config.yaml
model: "sound classifier"
dataset: "synthesized solo parts of chorales (CocoChorales)"
train_examples: 39062
gain_aug_db: 10
n_mels: 64
hop_length: 160
input: "log_mel"
spec_augment: false
win_length: 400
targets: ["instrument"]
num_classes: 13
arch: "transformer"
norm: "layernorm"
norm_position: "res_post"
activation: "gelu"
mlp_ratio: 4
head_dim: 32
fused_qkv: true
bias: "none"
qk_norm: false
parallel_block: false
inner_norm: false
drop_path: 0.05
subsampling: 2
layers: 6
width: 128
positions: "sincos"
pooling: "mean"
loss: "binary_cross_entropy"
init: "kaiming_normal"
optimizer: "muon"
muon_scale: "original"
lr: 0.01
momentum: 0.9
nesterov: true
orthogonalizer: "newton_schulz_5"
adamw_lr_other_params: 0.00095
grad_clip: 1.0
steps: 35400
batch_size: 128
epochs: 116.0
lr_schedule: "linear"
final_lr_fraction: 0.1
warmup_steps: 1770
weight_decay: 0.01
adamw_weight_decay_other_params: 0.05
Rows from block 3 of a small sound classifier, named by matrix and row number. Rows with one number belong to one neuron. Each number is 128 + 24 x the weight over its row's rms, rounded and kept within 0 to 255. All counts start at 0.
After each neuron's rows are labels from the 100 clips, of 14976, where the neuron reaches its highest value: "top examples" is what is common among them; "lies over" is the class under the peak. Only what is clearly more common there than usual is listed. The data: synthesized solo parts of chorales (CocoChorales). In brackets: how many of the 100, against the usual share in percent.
# fc1: MLP up (model.blocks.3.mlp.fc1.weight, 512x128), inputs 64-95
# fc2: MLP down (model.blocks.3.mlp.fc2.weight, 128x512, transposed), outputs 64-95

fc1.271 [137 149 143 106 160 129 127  92 156 166 123 227 131 129 135 143 117 119 141 133 113 106 142  99 133 121  54  93 106 140 147 128]
fc2.271 [118 103 117 140 101 118 138 163  98 102 101  31 126 117 132 114 128 139 118 107 147 157  98 164 127 145 211 147 144  99 109 116]
top examples: flute (100 vs 8.4); note D5 (56 vs 8.2); note D#5 (51 vs 8.4); note E5 (42 vs 7.4)
lies over: D5 (54 vs 2.9); D#5 (34 vs 2.9)

fc1.184 [105 123 144 122 169 158 104 125 137 106 126 106 127 151 121 145 109 118 137 113 150 104 134  69 122  99 108  89 135 110 128 150]
fc2.184 [121  94 169 128 122 114 146 188 138  95 123 101 106 135 129 145 125 120 152 144 142 110 101  90  84  83 115  92 115 109 192 116]
top examples: cello (100 vs 9.7); note F#3 (48 vs 4.9); note G#3 (41 vs 7.9); note B3 (39 vs 9.4)
lies over: silence (97 vs 12.5)

fc1.355 [113 113 127 110 120 151 134 125 128 128 146  97 116 134  88  99 100 123 131 142 129 115 151 130 136 139  98 111 123 131 143 128]
fc2.355 [ 97 135 101 100  74 115 131 129 133 142 124 169 134 124 127  71 141 117 134 154 163 148 127 169 131 160 107 149 131 152 153 133]
top examples: flute (100 vs 8.4); note D#5 (74 vs 8.4); note F5 (52 vs 8); note F#5 (34 vs 6.8)
lies over: D#5 (60 vs 2.9)

fc1.337 [151 153 155 116 178 101  93  98 128  80 146 122 127 148 169 147 139 143 120 145 141 149 153 193 181 125 187 157 139 156 151 157]
fc2.337 [121 114 101 136  60 153 175 147 115 182 123 146 125 119 114  96 132 125 131 122 119 126  94  64 102 133  80 105 121  98  96 110]
top examples: tuba (100 vs 9.1); note A3 (53 vs 8.6); note A#3 (34 vs 10.7); note C4 (33 vs 11.1)
lies over: silence (100 vs 12.5)

fc1.309 [102 127 169 126 110 154 144 152 105 127 104  92 110 190  80 155 139 135 149  95 131  93 123 119 119 105 145 142 145  93 112 123]
fc2.309 [ 91 132 121 117 148 102 158 169 108 153 107 124 136 122  86 123 133 105 132  72 153  98  69 118 145 116 112 146 164  55 140 141]
top examples: cello (100 vs 9.7); note B3 (54 vs 9.4); note D4 (51 vs 12.4); note C4 (41 vs 11.1)
lies over: B3 (41 vs 2.8); D4 (25 vs 4.4)

fc1.247 [150 126 174 138  37 107 123 133  98  75 113 116 133  93 103  67 114 118  99  79 122 159 113 166 125  92 134 138 127 133 138 142]
fc2.247 [ 85 125  86 111 230 157 119 120 163 172 128 143 132 161 144 178 152 130 145 180 121  97 124  99 117 159 111 139 124 118 110 120]
top examples: clarinet (87 vs 8.9); note G#4 (48 vs 9.4); note F#4 (41 vs 8.4)
lies over: F#4 (36 vs 3.1)

fc1.480 [ 98 106 112 131 144 120 117 141 128 119 132 103 103 139  83 115 175 111 142  83 124 108 120 117 114 131 101 137 134 125 166 151]
fc2.480 [116 142 139 105 172 164 153 136  99  85 150 131 125 129 123 109 143 150 129 110 132 121 117 101  88 106  90 119 125 134 150 131]
top examples: cello (100 vs 9.7); note D4 (49 vs 12.4); note C4 (41 vs 11.1); note A#3 (36 vs 10.7)
lies over: D4 (31 vs 4.4)

fc1.446 [108 116 151 132  99 140 128 163 101 174  82 107 133  91 120 152  98 153 144 110  96 166 128 121 131 113 150 130 156  92 112 141]
fc2.446 [145 150 124 142 127 162 123 115 120 120 181 153 118  64 129 113  90 136 144 109 133  84 111 145 107 125 133  93 105 127 128 118]
top examples: clarinet (100 vs 8.9); note G#4 (38 vs 9.4); note F#4 (36 vs 8.4)
lies over: F#4 (25 vs 3.1)

fc1.275 [129 132 122 130 129 132 133  84  84 124 124 155 109 149 146 131 180  86  83 139 159 112 150 136  92 108 141 170 141 115 125 127]
fc2.275 [165 142 134 132  90 131 142 111 185 119 129 142  96 136 161 106 124 151 166 152  98 120 159 132 137 118 124  97 131 161 170 117]
top examples: violin (100 vs 14.1); note G5 (64 vs 6.5)
lies over: G5 (62 vs 2.5)

fc1.100 [149 109 173 142 160 143 125  95 103  92 104 118  93 119 145 147  95 119 167 146 153 145 135 119 127 115 127  99 155 142  97 125]
fc2.100 [110 139 164 148  89 105 143 100 142 101 144  74 117 130 138  97  87 160 128 118  93  96 121 126 131 148 114 123 169 149 157 165]
top examples: clarinet (100 vs 8.9); note E4 (43 vs 8.8); note G4 (41 vs 7.7); note F#4 (36 vs 8.4)
lies over: G4 (38 vs 2.8)

fc1.427 [ 87 144 170 146 130 153 176 125 133  93 142 128 129 113 105  86 138 116  90 113 123  99 122 112 148 129 169 150 150 123 173 124]
fc2.427 [100 152  92 160 130 159 126 122 117 129 182 138 183 110 120 178 159 147 133 127 139 106 105 118 114 108 109 102 128  96 123 157]
top examples: cello (100 vs 9.7); note A#3 (60 vs 10.7); note G#3 (45 vs 7.9); note C4 (38 vs 11.1)
lies over: silence (49 vs 12.5); A#3 (37 vs 3.1)

fc1.240 [107 167 137  84 145 114 133 107  96 171  85 127 105 151 163 164 128 108 132 152 155 101 193 138 100 101 116  75 159 123 112 135]
fc2.240 [133 108 124 148 113 102 127  61 154 140 125 129 126 101 122 130 156 101 110 129 121 126  83 147 155 120 138 158 127 126 152 145]
top examples: violin (100 vs 14.1); note B4 (53 vs 9.3)
lies over: B4 (43 vs 3.6)

fc1.510 [151 112 147 127 116  87 168  76  98 120 147 132 123 128 140 153 128 107 115 131 123  99 140 121 106 149 111 147 170 131 160 152]
fc2.510 [107 164 119 145 124 108 157 136 143 168  97 148 101 122 120 124 155  71 128  99 123 134 137 127 131  81 149 163 124 139 125 139]
top examples: violin (100 vs 14.1); note F#5 (40 vs 6.8); note G5 (33 vs 6.5); note E5 (25 vs 7.4)
lies over: F#5 (32 vs 2.5); G5 (26 vs 2.5)

fc1.378 [138 144 124 132 153 149 152 169 138 133 101  78  82 117  89 111 138 131 102 109 143 117 122 119  90 128 120 162 183 108 111 113]
fc2.378 [129 120 128 153 150 143 116 147 152 152 107  97 127 135 109 120 161 149 133 135 128 151  52 120 109 106 173 169 145 127 116 116]
top examples: double bass (100 vs 1.8); note C4 (60 vs 11.1); note A#3 (45 vs 10.7)
lies over: C4 (45 vs 3.2)

fc1.407 [129 151 221 119  61 149 103 108 146 111 138  86 132 127 132 132 121  70 131 164 158  98 127 130 101 165 118 105 130 149 165 113]
fc2.407 [131  92  71 147 211 100 151 132  86 142 126 159 116 140 142 120 141 180 127  93 112 148 117 117 150 109 170 146 111 113 116 149]
top examples: flute (100 vs 8.4); note E5 (41 vs 7.4); note D#5 (38 vs 8.4); note F#5 (35 vs 6.8)
lies over: E5 (27 vs 2.6)

fc1.494 [150  99 122 137 116 150 123 128 120 115 117  53  98 118 148 148 118 115 143 130 129 151 179 117 121 111 102 123 117 125  76 128]
fc2.494 [ 83 126 151 130  91 105 133 165  92 163 128 123 153  94 130 112 104 145 128  91 114 141 150 157 146 122 159 136  67 125  88 106]
top examples: clarinet (100 vs 8.9); note G#4 (47 vs 9.4); note F#4 (41 vs 8.4)
lies over: G#4 (27 vs 3.6)

fc1.289 [152 126 190 146 115 162 156 129 115 133  94  88 114 145  89 129 125 134 155 114 139  99 119 127 105 112 140 133 184  58 135 116]
fc2.289 [ 89 129 122 123 138 131 152 142 119 157 122 125 134 152  79 146 148 121 116  57 155  95  65 140 135 119 136 167 172  83 105 136]
top examples: cello (100 vs 9.7); note D4 (53 vs 12.4); note C#4 (50 vs 12.1); note C4 (48 vs 11.1)
lies over: D4 (33 vs 4.4); B3 (25 vs 2.8)

fc1.98 [148 134 142 129 144 108 124  98 133 145 174 119 144  93 105 173 128  97 124 141 134 156 105 123 136 137 105 124 120 120 110 114]
fc2.98 [118 137 130 145  90 119 151 175 144  87 124 117  99 130 150 104  95 116 135 138 126  98 182 171 117 140 158 159 144 199 139 126]
top examples: violin (100 vs 14.1); note G5 (54 vs 6.5); note A#5 (45 vs 1.3); note A5 (36 vs 2.1)
lies over: A#5 (42 vs 0.5)

fc1.37 [132 136 132 143 130 130 128 124 134 154 163  97 108 142 105  95 168 144  99 188 128 124 131 117  87 151 110 144 120  82  91 123]
fc2.37 [107 112 130  76 125 109  78 139 146  94  87 151 116 110 140 136 102 123 138  77 138 117 157 155 119 109 147 135 129 177 170 124]
top examples: flute (100 vs 8.4); note D#5 (44 vs 8.4); note G5 (37 vs 6.5); note F5 (35 vs 8)
lies over: silence (96 vs 12.5)

fc1.31 [123 130 131 127 144 154 158 147 154 132 119 103 114 127  98 118 149 113 127 152 137 145 134 122 109 117 130 169 173 134  94  90]
fc2.31 [127 131 122 142 149 138 123 171 136 151  86  94 126 135 103 103 141 129 125 113 134 144  70 112 106 122 162 192 151 117 112 120]
top examples: double bass (100 vs 1.8); note C4 (61 vs 11.1); note A#3 (47 vs 10.7)
lies over: C4 (37 vs 3.2)

fc1.155 [101 100 115 109  87 138 124  97 129 105 139  93  76 115 158 197 113  91 115  80 146 106 176 126 119 124 152 107 110 133 116 138]
fc2.155 [158  98 142 105 113 114 158 167 103 128 123 121 169  66 105  97  86 102 106  75 101 125 147 126 147 143 116 180  89 119 111 103]
top examples: clarinet (100 vs 8.9); note F4 (47 vs 9.2); note D#4 (37 vs 11.1); note F#4 (35 vs 8.4)
lies over: D#4 (31 vs 4.1)

fc1.59 [105 122 163  71 150 127 132 133 103  95 101 104 125 112 136 145 138 132 133 136 121 123 129  98 143 167 118 141 125 106 107 121]
fc2.59 [164 160  91 162 107 113 129  94 148 148 152 131 145 146 100 105 138 126 131 117 145 122 125 136 118  80 147 124 121 163 133 140]
top examples: tuba (100 vs 9.1); note A3 (46 vs 8.6); note A#3 (31 vs 10.7); note G#3 (28 vs 7.9)
lies over: silence (100 vs 12.5)

fc1.319 [106 119 135 101 156 130 113  90 166 124 104 126  90 200 112 127 120  89 148 132 148 123 138 112  88 119 122 140 152 102 121 135]
fc2.319 [ 95 115 138 148 172 166 147 159 115 158 161 131 161 100 104 174 143 134 119 112 139  58 125 116 121 162 127 128 127  77 124 115]
top examples: cello (94 vs 9.7); note B3 (50 vs 9.4); note A#3 (34 vs 10.7); note F#3 (32 vs 4.9)
lies over: B3 (32 vs 2.8)

fc1.292 [142 176 130 137 129 112 122  97 144 133 153 130 111 166 163 102 119 156 134 159 173 134 110 104 136  97 103 168 125 143 125 110]
fc2.292 [161  76 130 137 101 128 101 148 130 128  78 102 163 134 117 140 124 159 155 126 122 153 138 167 130 178 158  96 126 113 162 101]
top examples: flute (100 vs 8.4); note D#5 (69 vs 8.4); note F5 (47 vs 8); note E5 (29 vs 7.4)
lies over: silence (83 vs 12.5)

fc1.33 [130  96 141 185  99 128 170 100 100 137 127 126 129 146 127 176 147 125 139 123 137 125 141 100 102 107 102 142 151 129 170 133]
fc2.33 [141 182  96 130 141 120 133 114 140 124 129 153 147 135 141 130 166 107 124 143 108 130 144 164 126 118 152 110 128 112 108 147]
top examples: violin (100 vs 14.1); note G5 (34 vs 6.5); note D5 (31 vs 8.2); note D#5 (30 vs 8.4)
lies over: G5 (31 vs 2.5)

fc1.15 [107 129 143  76  89 139  91  63 117 149 133 128 140  94 125 104  86 146 120 138 171 136 121 128 147 141  92 111 140 143 132 140]
fc2.15 [131 132 125 164 170 113 179 206 145 115 135 109 129 148 113 156 154 103 124 101  90 145 101 137 123 106 134 152 119  80 120 111]
top examples: flute (82 vs 8.4); note E5 (45 vs 7.4); note D#5 (35 vs 8.4); note F5 (31 vs 8)
lies over: E5 (32 vs 2.6)

fc1.433 [121 106 134 115 168 115 131 129 182  75 100  71 131 115 143 158 111 149 123  78 105 105 109 130 101 138 156 141 132 120  72 133]
fc2.433 [131 141 125 120  93 142 113 100  75 158 148 188 134 139 134 104 132 121 140 176 146 144 140 133 158 125  82 123 140 116 170 122]
top examples: cello (100 vs 9.7); note F3 (39 vs 3.8); note A#3 (39 vs 10.7); note B3 (36 vs 9.4)
lies over: B3 (28 vs 2.8)

fc1.106 [115 129 163 126  98 110 146  79 114 124 133 118 118 130 186 144 137 106 130 133 135 113 124 169 136 133 153 158 156 153 174 141]
fc2.106 [156 143 100 137 169 136 151 125 167 163 134 128 105 132 111 100 140 132 134 125 143 109 141  89 128 101 114 109 105 105 116 144]
top examples: violin (100 vs 14.1); note B4 (87 vs 9.3); note C#5 (41 vs 9.7)
lies over: B4 (86 vs 3.6)

fc1.277 [142 115 138 135 150 122 155 143 113 107 140  73  89 136 136 112  81 108 151 131 128  79 182 126 119  93 128 115 158 148 158 134]
fc2.277 [140 139 122 116  80 126 122 109 123 130  95 189 177 109 108 157 156 107 115  96 116 142  92 148 146 150 108 157 116 104 114 171]
top examples: violin (100 vs 14.1); note B4 (39 vs 9.3); note E5 (32 vs 7.4); note F#5 (28 vs 6.8)
lies over: B4 (33 vs 3.6)