From a checkpoint of a small sound classifier.
Model: arch transformer, norm layernorm, layers 6, width 128.
Training: batches of 128, held-out accuracy 100%.
Rows from block 3 of a small sound classifier, named by matrix and row number. Rows with one number belong to one neuron. Each number is 500 + 25 x the weight over its row's rms, rounded and kept within 0 to 999. All counts start at 0. Numbers have three digits each. After the name is the row's rms in percent of the matrix's.
After each neuron's rows are labels from the 100 clips, of 14976, where the neuron reaches its highest value: "strongest on" is what is common among them; "peak on" is the class under the peak. Only what is clearly more common there than usual is listed. The data: synthesized solo parts of chorales (CocoChorales). In brackets: how many of the 100, against the usual share in percent.
# fc1: MLP up (model.blocks.3.mlp.fc1.weight, 512x128), inputs 0-31
# fc2: MLP down (model.blocks.3.mlp.fc2.weight, 128x512, transposed), outputs 0-31

fc1.288 055:527528502519520507535536519503475477514456477434484515448461497498535496494492474467471479483544
fc2.288 055:508473481505497476465475484518503500482505547537483505536509535511474525469522507504495511531485
strongest on: viola (100 vs 8.5); note E4 (53 vs 8.8); note D#4 (52 vs 11.1); note F4 (25 vs 9.2)
peak on: E4 (51 vs 2.9); D#4 (31 vs 4.1)

fc1.54 132:478504531490557524461497525489509492487511529498545510496469493458482491512514489493455502479506
fc2.54 113:480548482476529491454491507504498474486512474488541487517504505480537489506502510515500512546448
strongest on: cello (100 vs 9.7); note B3 (49 vs 9.4); note C4 (33 vs 11.1); note A#3 (31 vs 10.7)
peak on: B3 (35 vs 2.8)

fc1.103 059:538524448514490507510539522502462473531483524499527481498522474530508499460559513449501466495495
fc2.103 067:487468479488506544511501495493545497477509468536515532503500493506474495479478520515492461515470
strongest on: clarinet (100 vs 8.9); note G#4 (53 vs 9.4); note F#4 (35 vs 8.4); note F4 (26 vs 9.2)
peak on: G#4 (27 vs 3.6)

fc1.473 120:464459485521514497488535484497480489490506483490566494514517495470541526478466520492518456494474
fc2.473 123:496530511483500485485499531576508461508511487512501511485475522520515478507529556499470503477486
strongest on: tuba (100 vs 9.1); note E3 (34 vs 2.8); note G3 (29 vs 6.3); note D3 (28 vs 2.4)
peak on: silence (100 vs 12.5)

fc1.19 033:517539475498506502539535552535441507492509501474544510498489467504460505463518515500461468458521
fc2.19 033:488498473439487529472502479480481524481492449536477485465498517473506458525484486540514520520479
strongest on: trumpet (100 vs 8.2); note F5 (54 vs 8); note D#5 (54 vs 8.4); note D5 (41 vs 8.2)
peak on: D#5 (35 vs 2.9)

fc1.240 036:479469512492464472483486490510488520516472465466521495470492467518526495482521478499526468482452
fc2.240 039:519501514528460530539438495492497492507533521484490502490454521506460465475470502505519490504509
strongest on: violin (100 vs 14.1); note B4 (53 vs 9.3)
peak on: B4 (43 vs 3.6)

fc1.186 045:454472464542526545475505513513479502524529525489514496459513464513510536494496497488487522449495
fc2.186 044:504473502482504490493495470519489509497524462521480532528447509464508492498526514526481494514491
strongest on: tuba (100 vs 9.1); note A3 (38 vs 8.6); note G3 (37 vs 6.3); note A#3 (28 vs 10.7)
peak on: silence (56 vs 12.5)

fc1.58 067:509464504526518467531541486543471483518502529468508506474476468467510529479516497481477497488530
fc2.58 068:492496458529494514479475477478479536471530471534507523486485536506491505490537486523467506530479
strongest on: trumpet (100 vs 8.2); note D#5 (47 vs 8.4); note C#5 (43 vs 9.7); note F5 (32 vs 8)
peak on: C#5 (35 vs 3.6)

fc1.55 037:535508494451508487464500500509476521497495531484518479470508535528476438484473490508490503474488
fc2.55 039:492498504450442513493491512477506460529547537489514499495473521500479487551520501528527533533486
strongest on: cello (100 vs 9.7); note F#3 (47 vs 4.9); note A#3 (40 vs 10.7); note F3 (33 vs 3.8)
peak on: silence (64 vs 12.5)

fc1.398 065:510502467480455495494520486497477567536482499473532505469508501510520495487544469453496471509531
fc2.398 057:501499518498511502473476520495544503468519534509498504522469452520482481490492493540460490513481
strongest on: saxophone (100 vs 1.6); note D#4 (29 vs 11.1); note G4 (28 vs 7.7)
peak on: D#4 (27 vs 4.1)

fc1.351 064:482480545446530518525504514527469511480510482518527445484537511508504481446440505513509511459490
fc2.351 058:493507454567506484468523500483529471530488500490483542534476484523492529523549517483485469515511
strongest on: clarinet (89 vs 8.9); note F4 (53 vs 9.2); note F#4 (36 vs 8.4); note G#4 (35 vs 9.4)
peak on: silence (100 vs 12.5)

fc1.283 067:504529519545543478494534514516505493532473484499494505468528494531523498456516541449459482491489
fc2.283 069:497513471504534543473481483504467514476485513484513519487472530490443501442483502507540524564479
strongest on: clarinet (100 vs 8.9); note G#4 (57 vs 9.4); note F#4 (46 vs 8.4)
peak on: G#4 (37 vs 3.6); F#4 (26 vs 3.1)

fc1.400 062:496463495489495484498517498481470516518528488517491480502505523476504474451498494532494458464544
fc2.400 056:508515483490498495502482497494508488490482525456536521469535491529488493520516490463521526546449
strongest on: cello (100 vs 9.7); note D#4 (36 vs 11.1); note C4 (35 vs 11.1); note A#3 (32 vs 10.7)
peak on: D#4 (29 vs 4.1)

fc1.190 045:484483521508520521493505561533495510561562504461495471484451480517497514437472494501512499453490
fc2.190 044:478488548486506540523488474474496513489495522561485533472503485506491498483507474511431503518478
strongest on: trumpet (100 vs 8.2); note F5 (64 vs 8); note D#5 (49 vs 8.4); note G5 (41 vs 6.5)
peak on: F5 (43 vs 2.8)

fc1.413 081:476484459512448493513529513532485509538480473456517474455480479481478464493519511451453515492487
fc2.413 082:501497472559463536524494448496556507540512507512511538520504502544450469490470499511517459477511
strongest on: clarinet (100 vs 8.9); note F#4 (43 vs 8.4); note C4 (33 vs 11.1)
peak on: F#4 (27 vs 3.1); C4 (27 vs 3.2)

fc1.247 157:489505437527496527473521480501503517501508471501499458462464477528517528512506488484493504480496
fc2.247 196:501497534461502465537484526484497471502510529487482520534526515479467497509472494504501489525533
strongest on: clarinet (87 vs 8.9); note G#4 (48 vs 9.4); note F#4 (41 vs 8.4)
peak on: F#4 (36 vs 3.1)

fc1.376 125:510469493439462531489484503537468458484485498494498471503557522522518451477490491515524515474441
fc2.376 119:490531530573521486514528486466528530532510483504498522490443464499467552516513511490474483498551
strongest on: viola (96 vs 8.5); note F4 (56 vs 9.2); note G4 (25 vs 7.7)
peak on: silence (100 vs 12.5)

fc1.111 110:483483493507528509466482522534441495479476506531540520530467502480518478500515531502446516461503
fc2.111 102:505532502494552535479508478534489504487529455530506471498472503478529492493493553508517430500503
strongest on: violin (100 vs 14.1); note G5 (31 vs 6.5); note D5 (30 vs 8.2); note C#5 (28 vs 9.7)
peak on: G5 (29 vs 2.5)

fc1.179 050:484507479495537500501510446513482471517489527515513504483504486467485480497507507493481494463479
fc2.179 049:485484524465505482508518480495485423500515520519521450468499486442525515531509475494476513520486
strongest on: cello (100 vs 9.7); note D4 (62 vs 12.4); note C4 (51 vs 11.1); note B3 (43 vs 9.4)
peak on: D4 (33 vs 4.4)

fc1.214 100:467503512513528475537471499502474501547470501460504492501466498473509510486456472477471486492534
fc2.214 102:526478501475493506494451482481485515524474566531470461530493491496519519477497499483528505488538
strongest on: saxophone (100 vs 1.6); note E4 (36 vs 8.8); note F4 (30 vs 9.2); note F#4 (27 vs 8.4)
peak on: E4 (29 vs 2.9)

fc1.482 090:538504444545478483560495515517482544497479472429462500532504502491501475489484467478478487486518
fc2.482 081:519451516485521483485492538464517540507465551570496506501475495519484501513499492517494488526547
strongest on: saxophone (100 vs 1.6); note D#4 (27 vs 11.1); note G4 (25 vs 7.7)
peak on: D#4 (25 vs 4.1)

fc1.145 166:517518526498496482516506514518468488491507499498515489484487467535570513494481539483480495464482
fc2.145 143:513499539478513458490519522508507478525545485518508485516487463478569480471483501483487496483529
strongest on: viola (100 vs 8.5); note F4 (71 vs 9.2); note D#4 (51 vs 11.1); note G4 (36 vs 7.7)
peak on: G4 (33 vs 2.8)

fc1.74 086:472535474493553492493543523519505482490511515498566496515503491477496501513506498495483468507485
fc2.74 095:450512502550522501478505507507552462506532489471542489502507503490470464520479484496459472512483
strongest on: cello (100 vs 9.7); note D4 (50 vs 12.4); note C4 (41 vs 11.1); note G#3 (31 vs 7.9)
peak on: D4 (44 vs 4.4)

fc1.492 185:511491505513586520522472429514510534518485444482490533502535474541528476498538475479465516458492
fc2.492 162:531508513471532505457537518480496496489551535553503488502497509515522498451499502465519509502502
strongest on: viola (100 vs 8.5); note F4 (68 vs 9.2); note D#4 (42 vs 11.1); note E4 (29 vs 8.8)
peak on: F4 (32 vs 3.4)

fc1.257 094:503542521549503490472500483489483476481457553513488495465551487474506481511537539460490531452484
fc2.257 093:508510515492527504528490453529479520520511469528480502598481513462485489486502509474489502439486
strongest on: horn (100 vs 7); note C5 (49 vs 10.3); note G4 (38 vs 7.7); note A4 (38 vs 8.7)
peak on: C5 (40 vs 3.8)

fc1.375 068:481487463511549540482475470468505495515491484513493494510489528530536496449492522458488496511511
fc2.375 062:542528517468496477481527470510468507463494524491487483479486489503471515513484477550539511528519
strongest on: trombone (100 vs 7.2); note E4 (47 vs 8.8); note D4 (47 vs 12.4); note D#4 (39 vs 11.1)
peak on: E4 (34 vs 2.9)

fc1.255 065:503498508536484524499527520498511521489546532469503494482482457512486532465439516492448474462512
fc2.255 059:525491519459554491454496491442482521526479509571499495494513526499531492496523517487475542510505
strongest on: tuba (100 vs 9.1); note A3 (52 vs 8.6); note G3 (45 vs 6.3); note G#3 (34 vs 7.9)
peak on: silence (100 vs 12.5)

fc1.279 115:474503486481533454497462455471487473575516470492477511523540479497460540553464502482498523529514
fc2.279 105:520484485534480533500513538526513556434448563498504484476454532476530470463533476509489488509506
strongest on: saxophone (56 vs 1.6); trumpet (44 vs 8.2); note D#5 (37 vs 8.4)
peak on: D#5 (34 vs 2.9)

fc1.223 098:502505517538481539531481510527493539475522521535485508495475490501475509527482489467497525460516
fc2.223 110:505513485467512462463538483497503459516488481470507500487513500503528475464520526510505483548479
strongest on: saxophone (98 vs 1.6); note G#4 (29 vs 9.4); note G4 (26 vs 7.7); note F4 (25 vs 9.2)
peak on: G#4 (27 vs 3.6)

fc1.319 056:465511482454540511504542512511468482501493517509531496485456510484481473512501506518488510472499
fc2.319 054:524507489506519460493477515491486461523510535470526454518522499494519525528467422495513494505509
strongest on: cello (94 vs 9.7); note B3 (50 vs 9.4); note A#3 (34 vs 10.7); note F#3 (32 vs 4.9)
peak on: B3 (32 vs 2.8)

fc1.67 041:504507529531479498476567509527462494488502490476548503488523501526560502499465511500479510482497
fc2.67 038:501485484484505496507462487501517534521507498509454502537485498463462500507492515494524517523510
strongest on: tuba (100 vs 9.1); note G3 (42 vs 6.3); note E3 (39 vs 2.8); note F#3 (37 vs 4.9)
peak on: silence (100 vs 12.5)

fc1.165 146:508516493503470470516502532510490480502564530492497499494480475493537486494463535471478494488464
fc2.165 126:532522525499482529452496485509504506533489507490500521488542532498514509505529463511497509453526
strongest on: horn (100 vs 7); note A4 (53 vs 8.7); note C5 (31 vs 10.3)
peak on: silence (97 vs 12.5)

fc1.248 067:500518490518498448532502542458484544550521495505540474524489527498512497523410492468472489536511
fc2.248 060:501472533485538474478444522525491497516414537518486514493491493524509501498519478511513483491534
strongest on: saxophone (100 vs 1.6); note F4 (35 vs 9.2); note D#4 (30 vs 11.1); note E4 (29 vs 8.8)
peak on: D4 (25 vs 4.4)

fc1.12 067:505495476540482481504521509448456463529484495458529489478487513508494518459496463482473491523510
fc2.12 059:489496544462510480505448479510490544500500537506494473493463516527490495475479485536539458491519
strongest on: saxophone (100 vs 1.6); note F#4 (36 vs 8.4); note E4 (32 vs 8.8); note F4 (27 vs 9.2)
peak on: F#4 (26 vs 3.1)

fc1.461 078:489499518521501511552539477512490506510482508536553516452496511535565476455549500504539504522550
fc2.461 064:530486498483438474495481525478463491485504478496472533490488529504476527551472477498496540445456
strongest on: viola (100 vs 8.5); note F4 (88 vs 9.2); note D#4 (46 vs 11.1); note G4 (27 vs 7.7)
peak on: F4 (80 vs 3.4)

fc1.210 045:530541517486529492550488527509504521503461501491524513527465531529525485465489510473487466454516
fc2.210 046:523511524496512503490481494503465491494529491537491484549538495510476487470487511455516528528503
strongest on: viola (100 vs 8.5); note E4 (43 vs 8.8); note D#4 (41 vs 11.1); note F4 (36 vs 9.2)
peak on: E4 (37 vs 2.9); D#4 (31 vs 4.1)

fc1.112 041:539498500507537532546477516555479480498495482465544521529475500513497514487476495501505440430485
fc2.112 042:469514522489461426454507495439524521515522483552467486502513491468498476531510518480493508569524
strongest on: viola (88 vs 8.5); note F4 (72 vs 9.2); note G4 (31 vs 7.7)
peak on: silence (88 vs 12.5)

fc1.231 078:501487535503532451506534517499476519474453451499501521505509508495506475494523489481530510497511
fc2.231 070:452502490477500522499513479525455474479519535493465491513466518490484510512492527515498518478506
strongest on: horn (100 vs 7); note C5 (61 vs 10.3); note C#5 (29 vs 9.7); note B4 (27 vs 9.3)
peak on: C5 (42 vs 3.8)

fc1.408 132:485531506535502525458528499502500501471520495503509493499496531457495478489534462512465518495437
fc2.408 123:506513492471501488478460512520480484523498518490542502470505486491536539545499501529463506507504
strongest on: violin (100 vs 14.1); note B4 (47 vs 9.3); note D5 (29 vs 8.2); note C#5 (26 vs 9.7)
peak on: B4 (35 vs 3.6)

fc1.439 102:500459512486501464506520486504511494497494539473477472449464495494565493560513471573514488519513
fc2.439 105:498516479522472523494467518493481527512499459509534504552516493509455512441481533440496512475508
strongest on: tuba (92 vs 9.1); note A3 (40 vs 8.6); note G3 (37 vs 6.3); note G#3 (35 vs 7.9)
peak on: G#3 (26 vs 2.3)

fc1.236 062:470515492495521527476513480528478485480468453503516478455482496496492520535542461533473492487464
fc2.236 059:473486493513550493496498494471528471522562511458540516529529511488474476541525449496485514532501
strongest on: cello (100 vs 9.7); note B3 (54 vs 9.4); note A#3 (45 vs 10.7); note F#3 (33 vs 4.9)
peak on: B3 (42 vs 2.8)

fc1.411 052:485515486534493466539505502526471555514457518533506503496468508535535513465499498474447496451521
fc2.411 051:507479504525539495433493511505468497488494488475508523497502518514474479544487493519539504521491
strongest on: trombone (100 vs 7.2); note C#4 (55 vs 12.1); note F#4 (36 vs 8.4); note D#4 (33 vs 11.1)
peak on: C#4 (44 vs 3.8); F#4 (26 vs 3.1)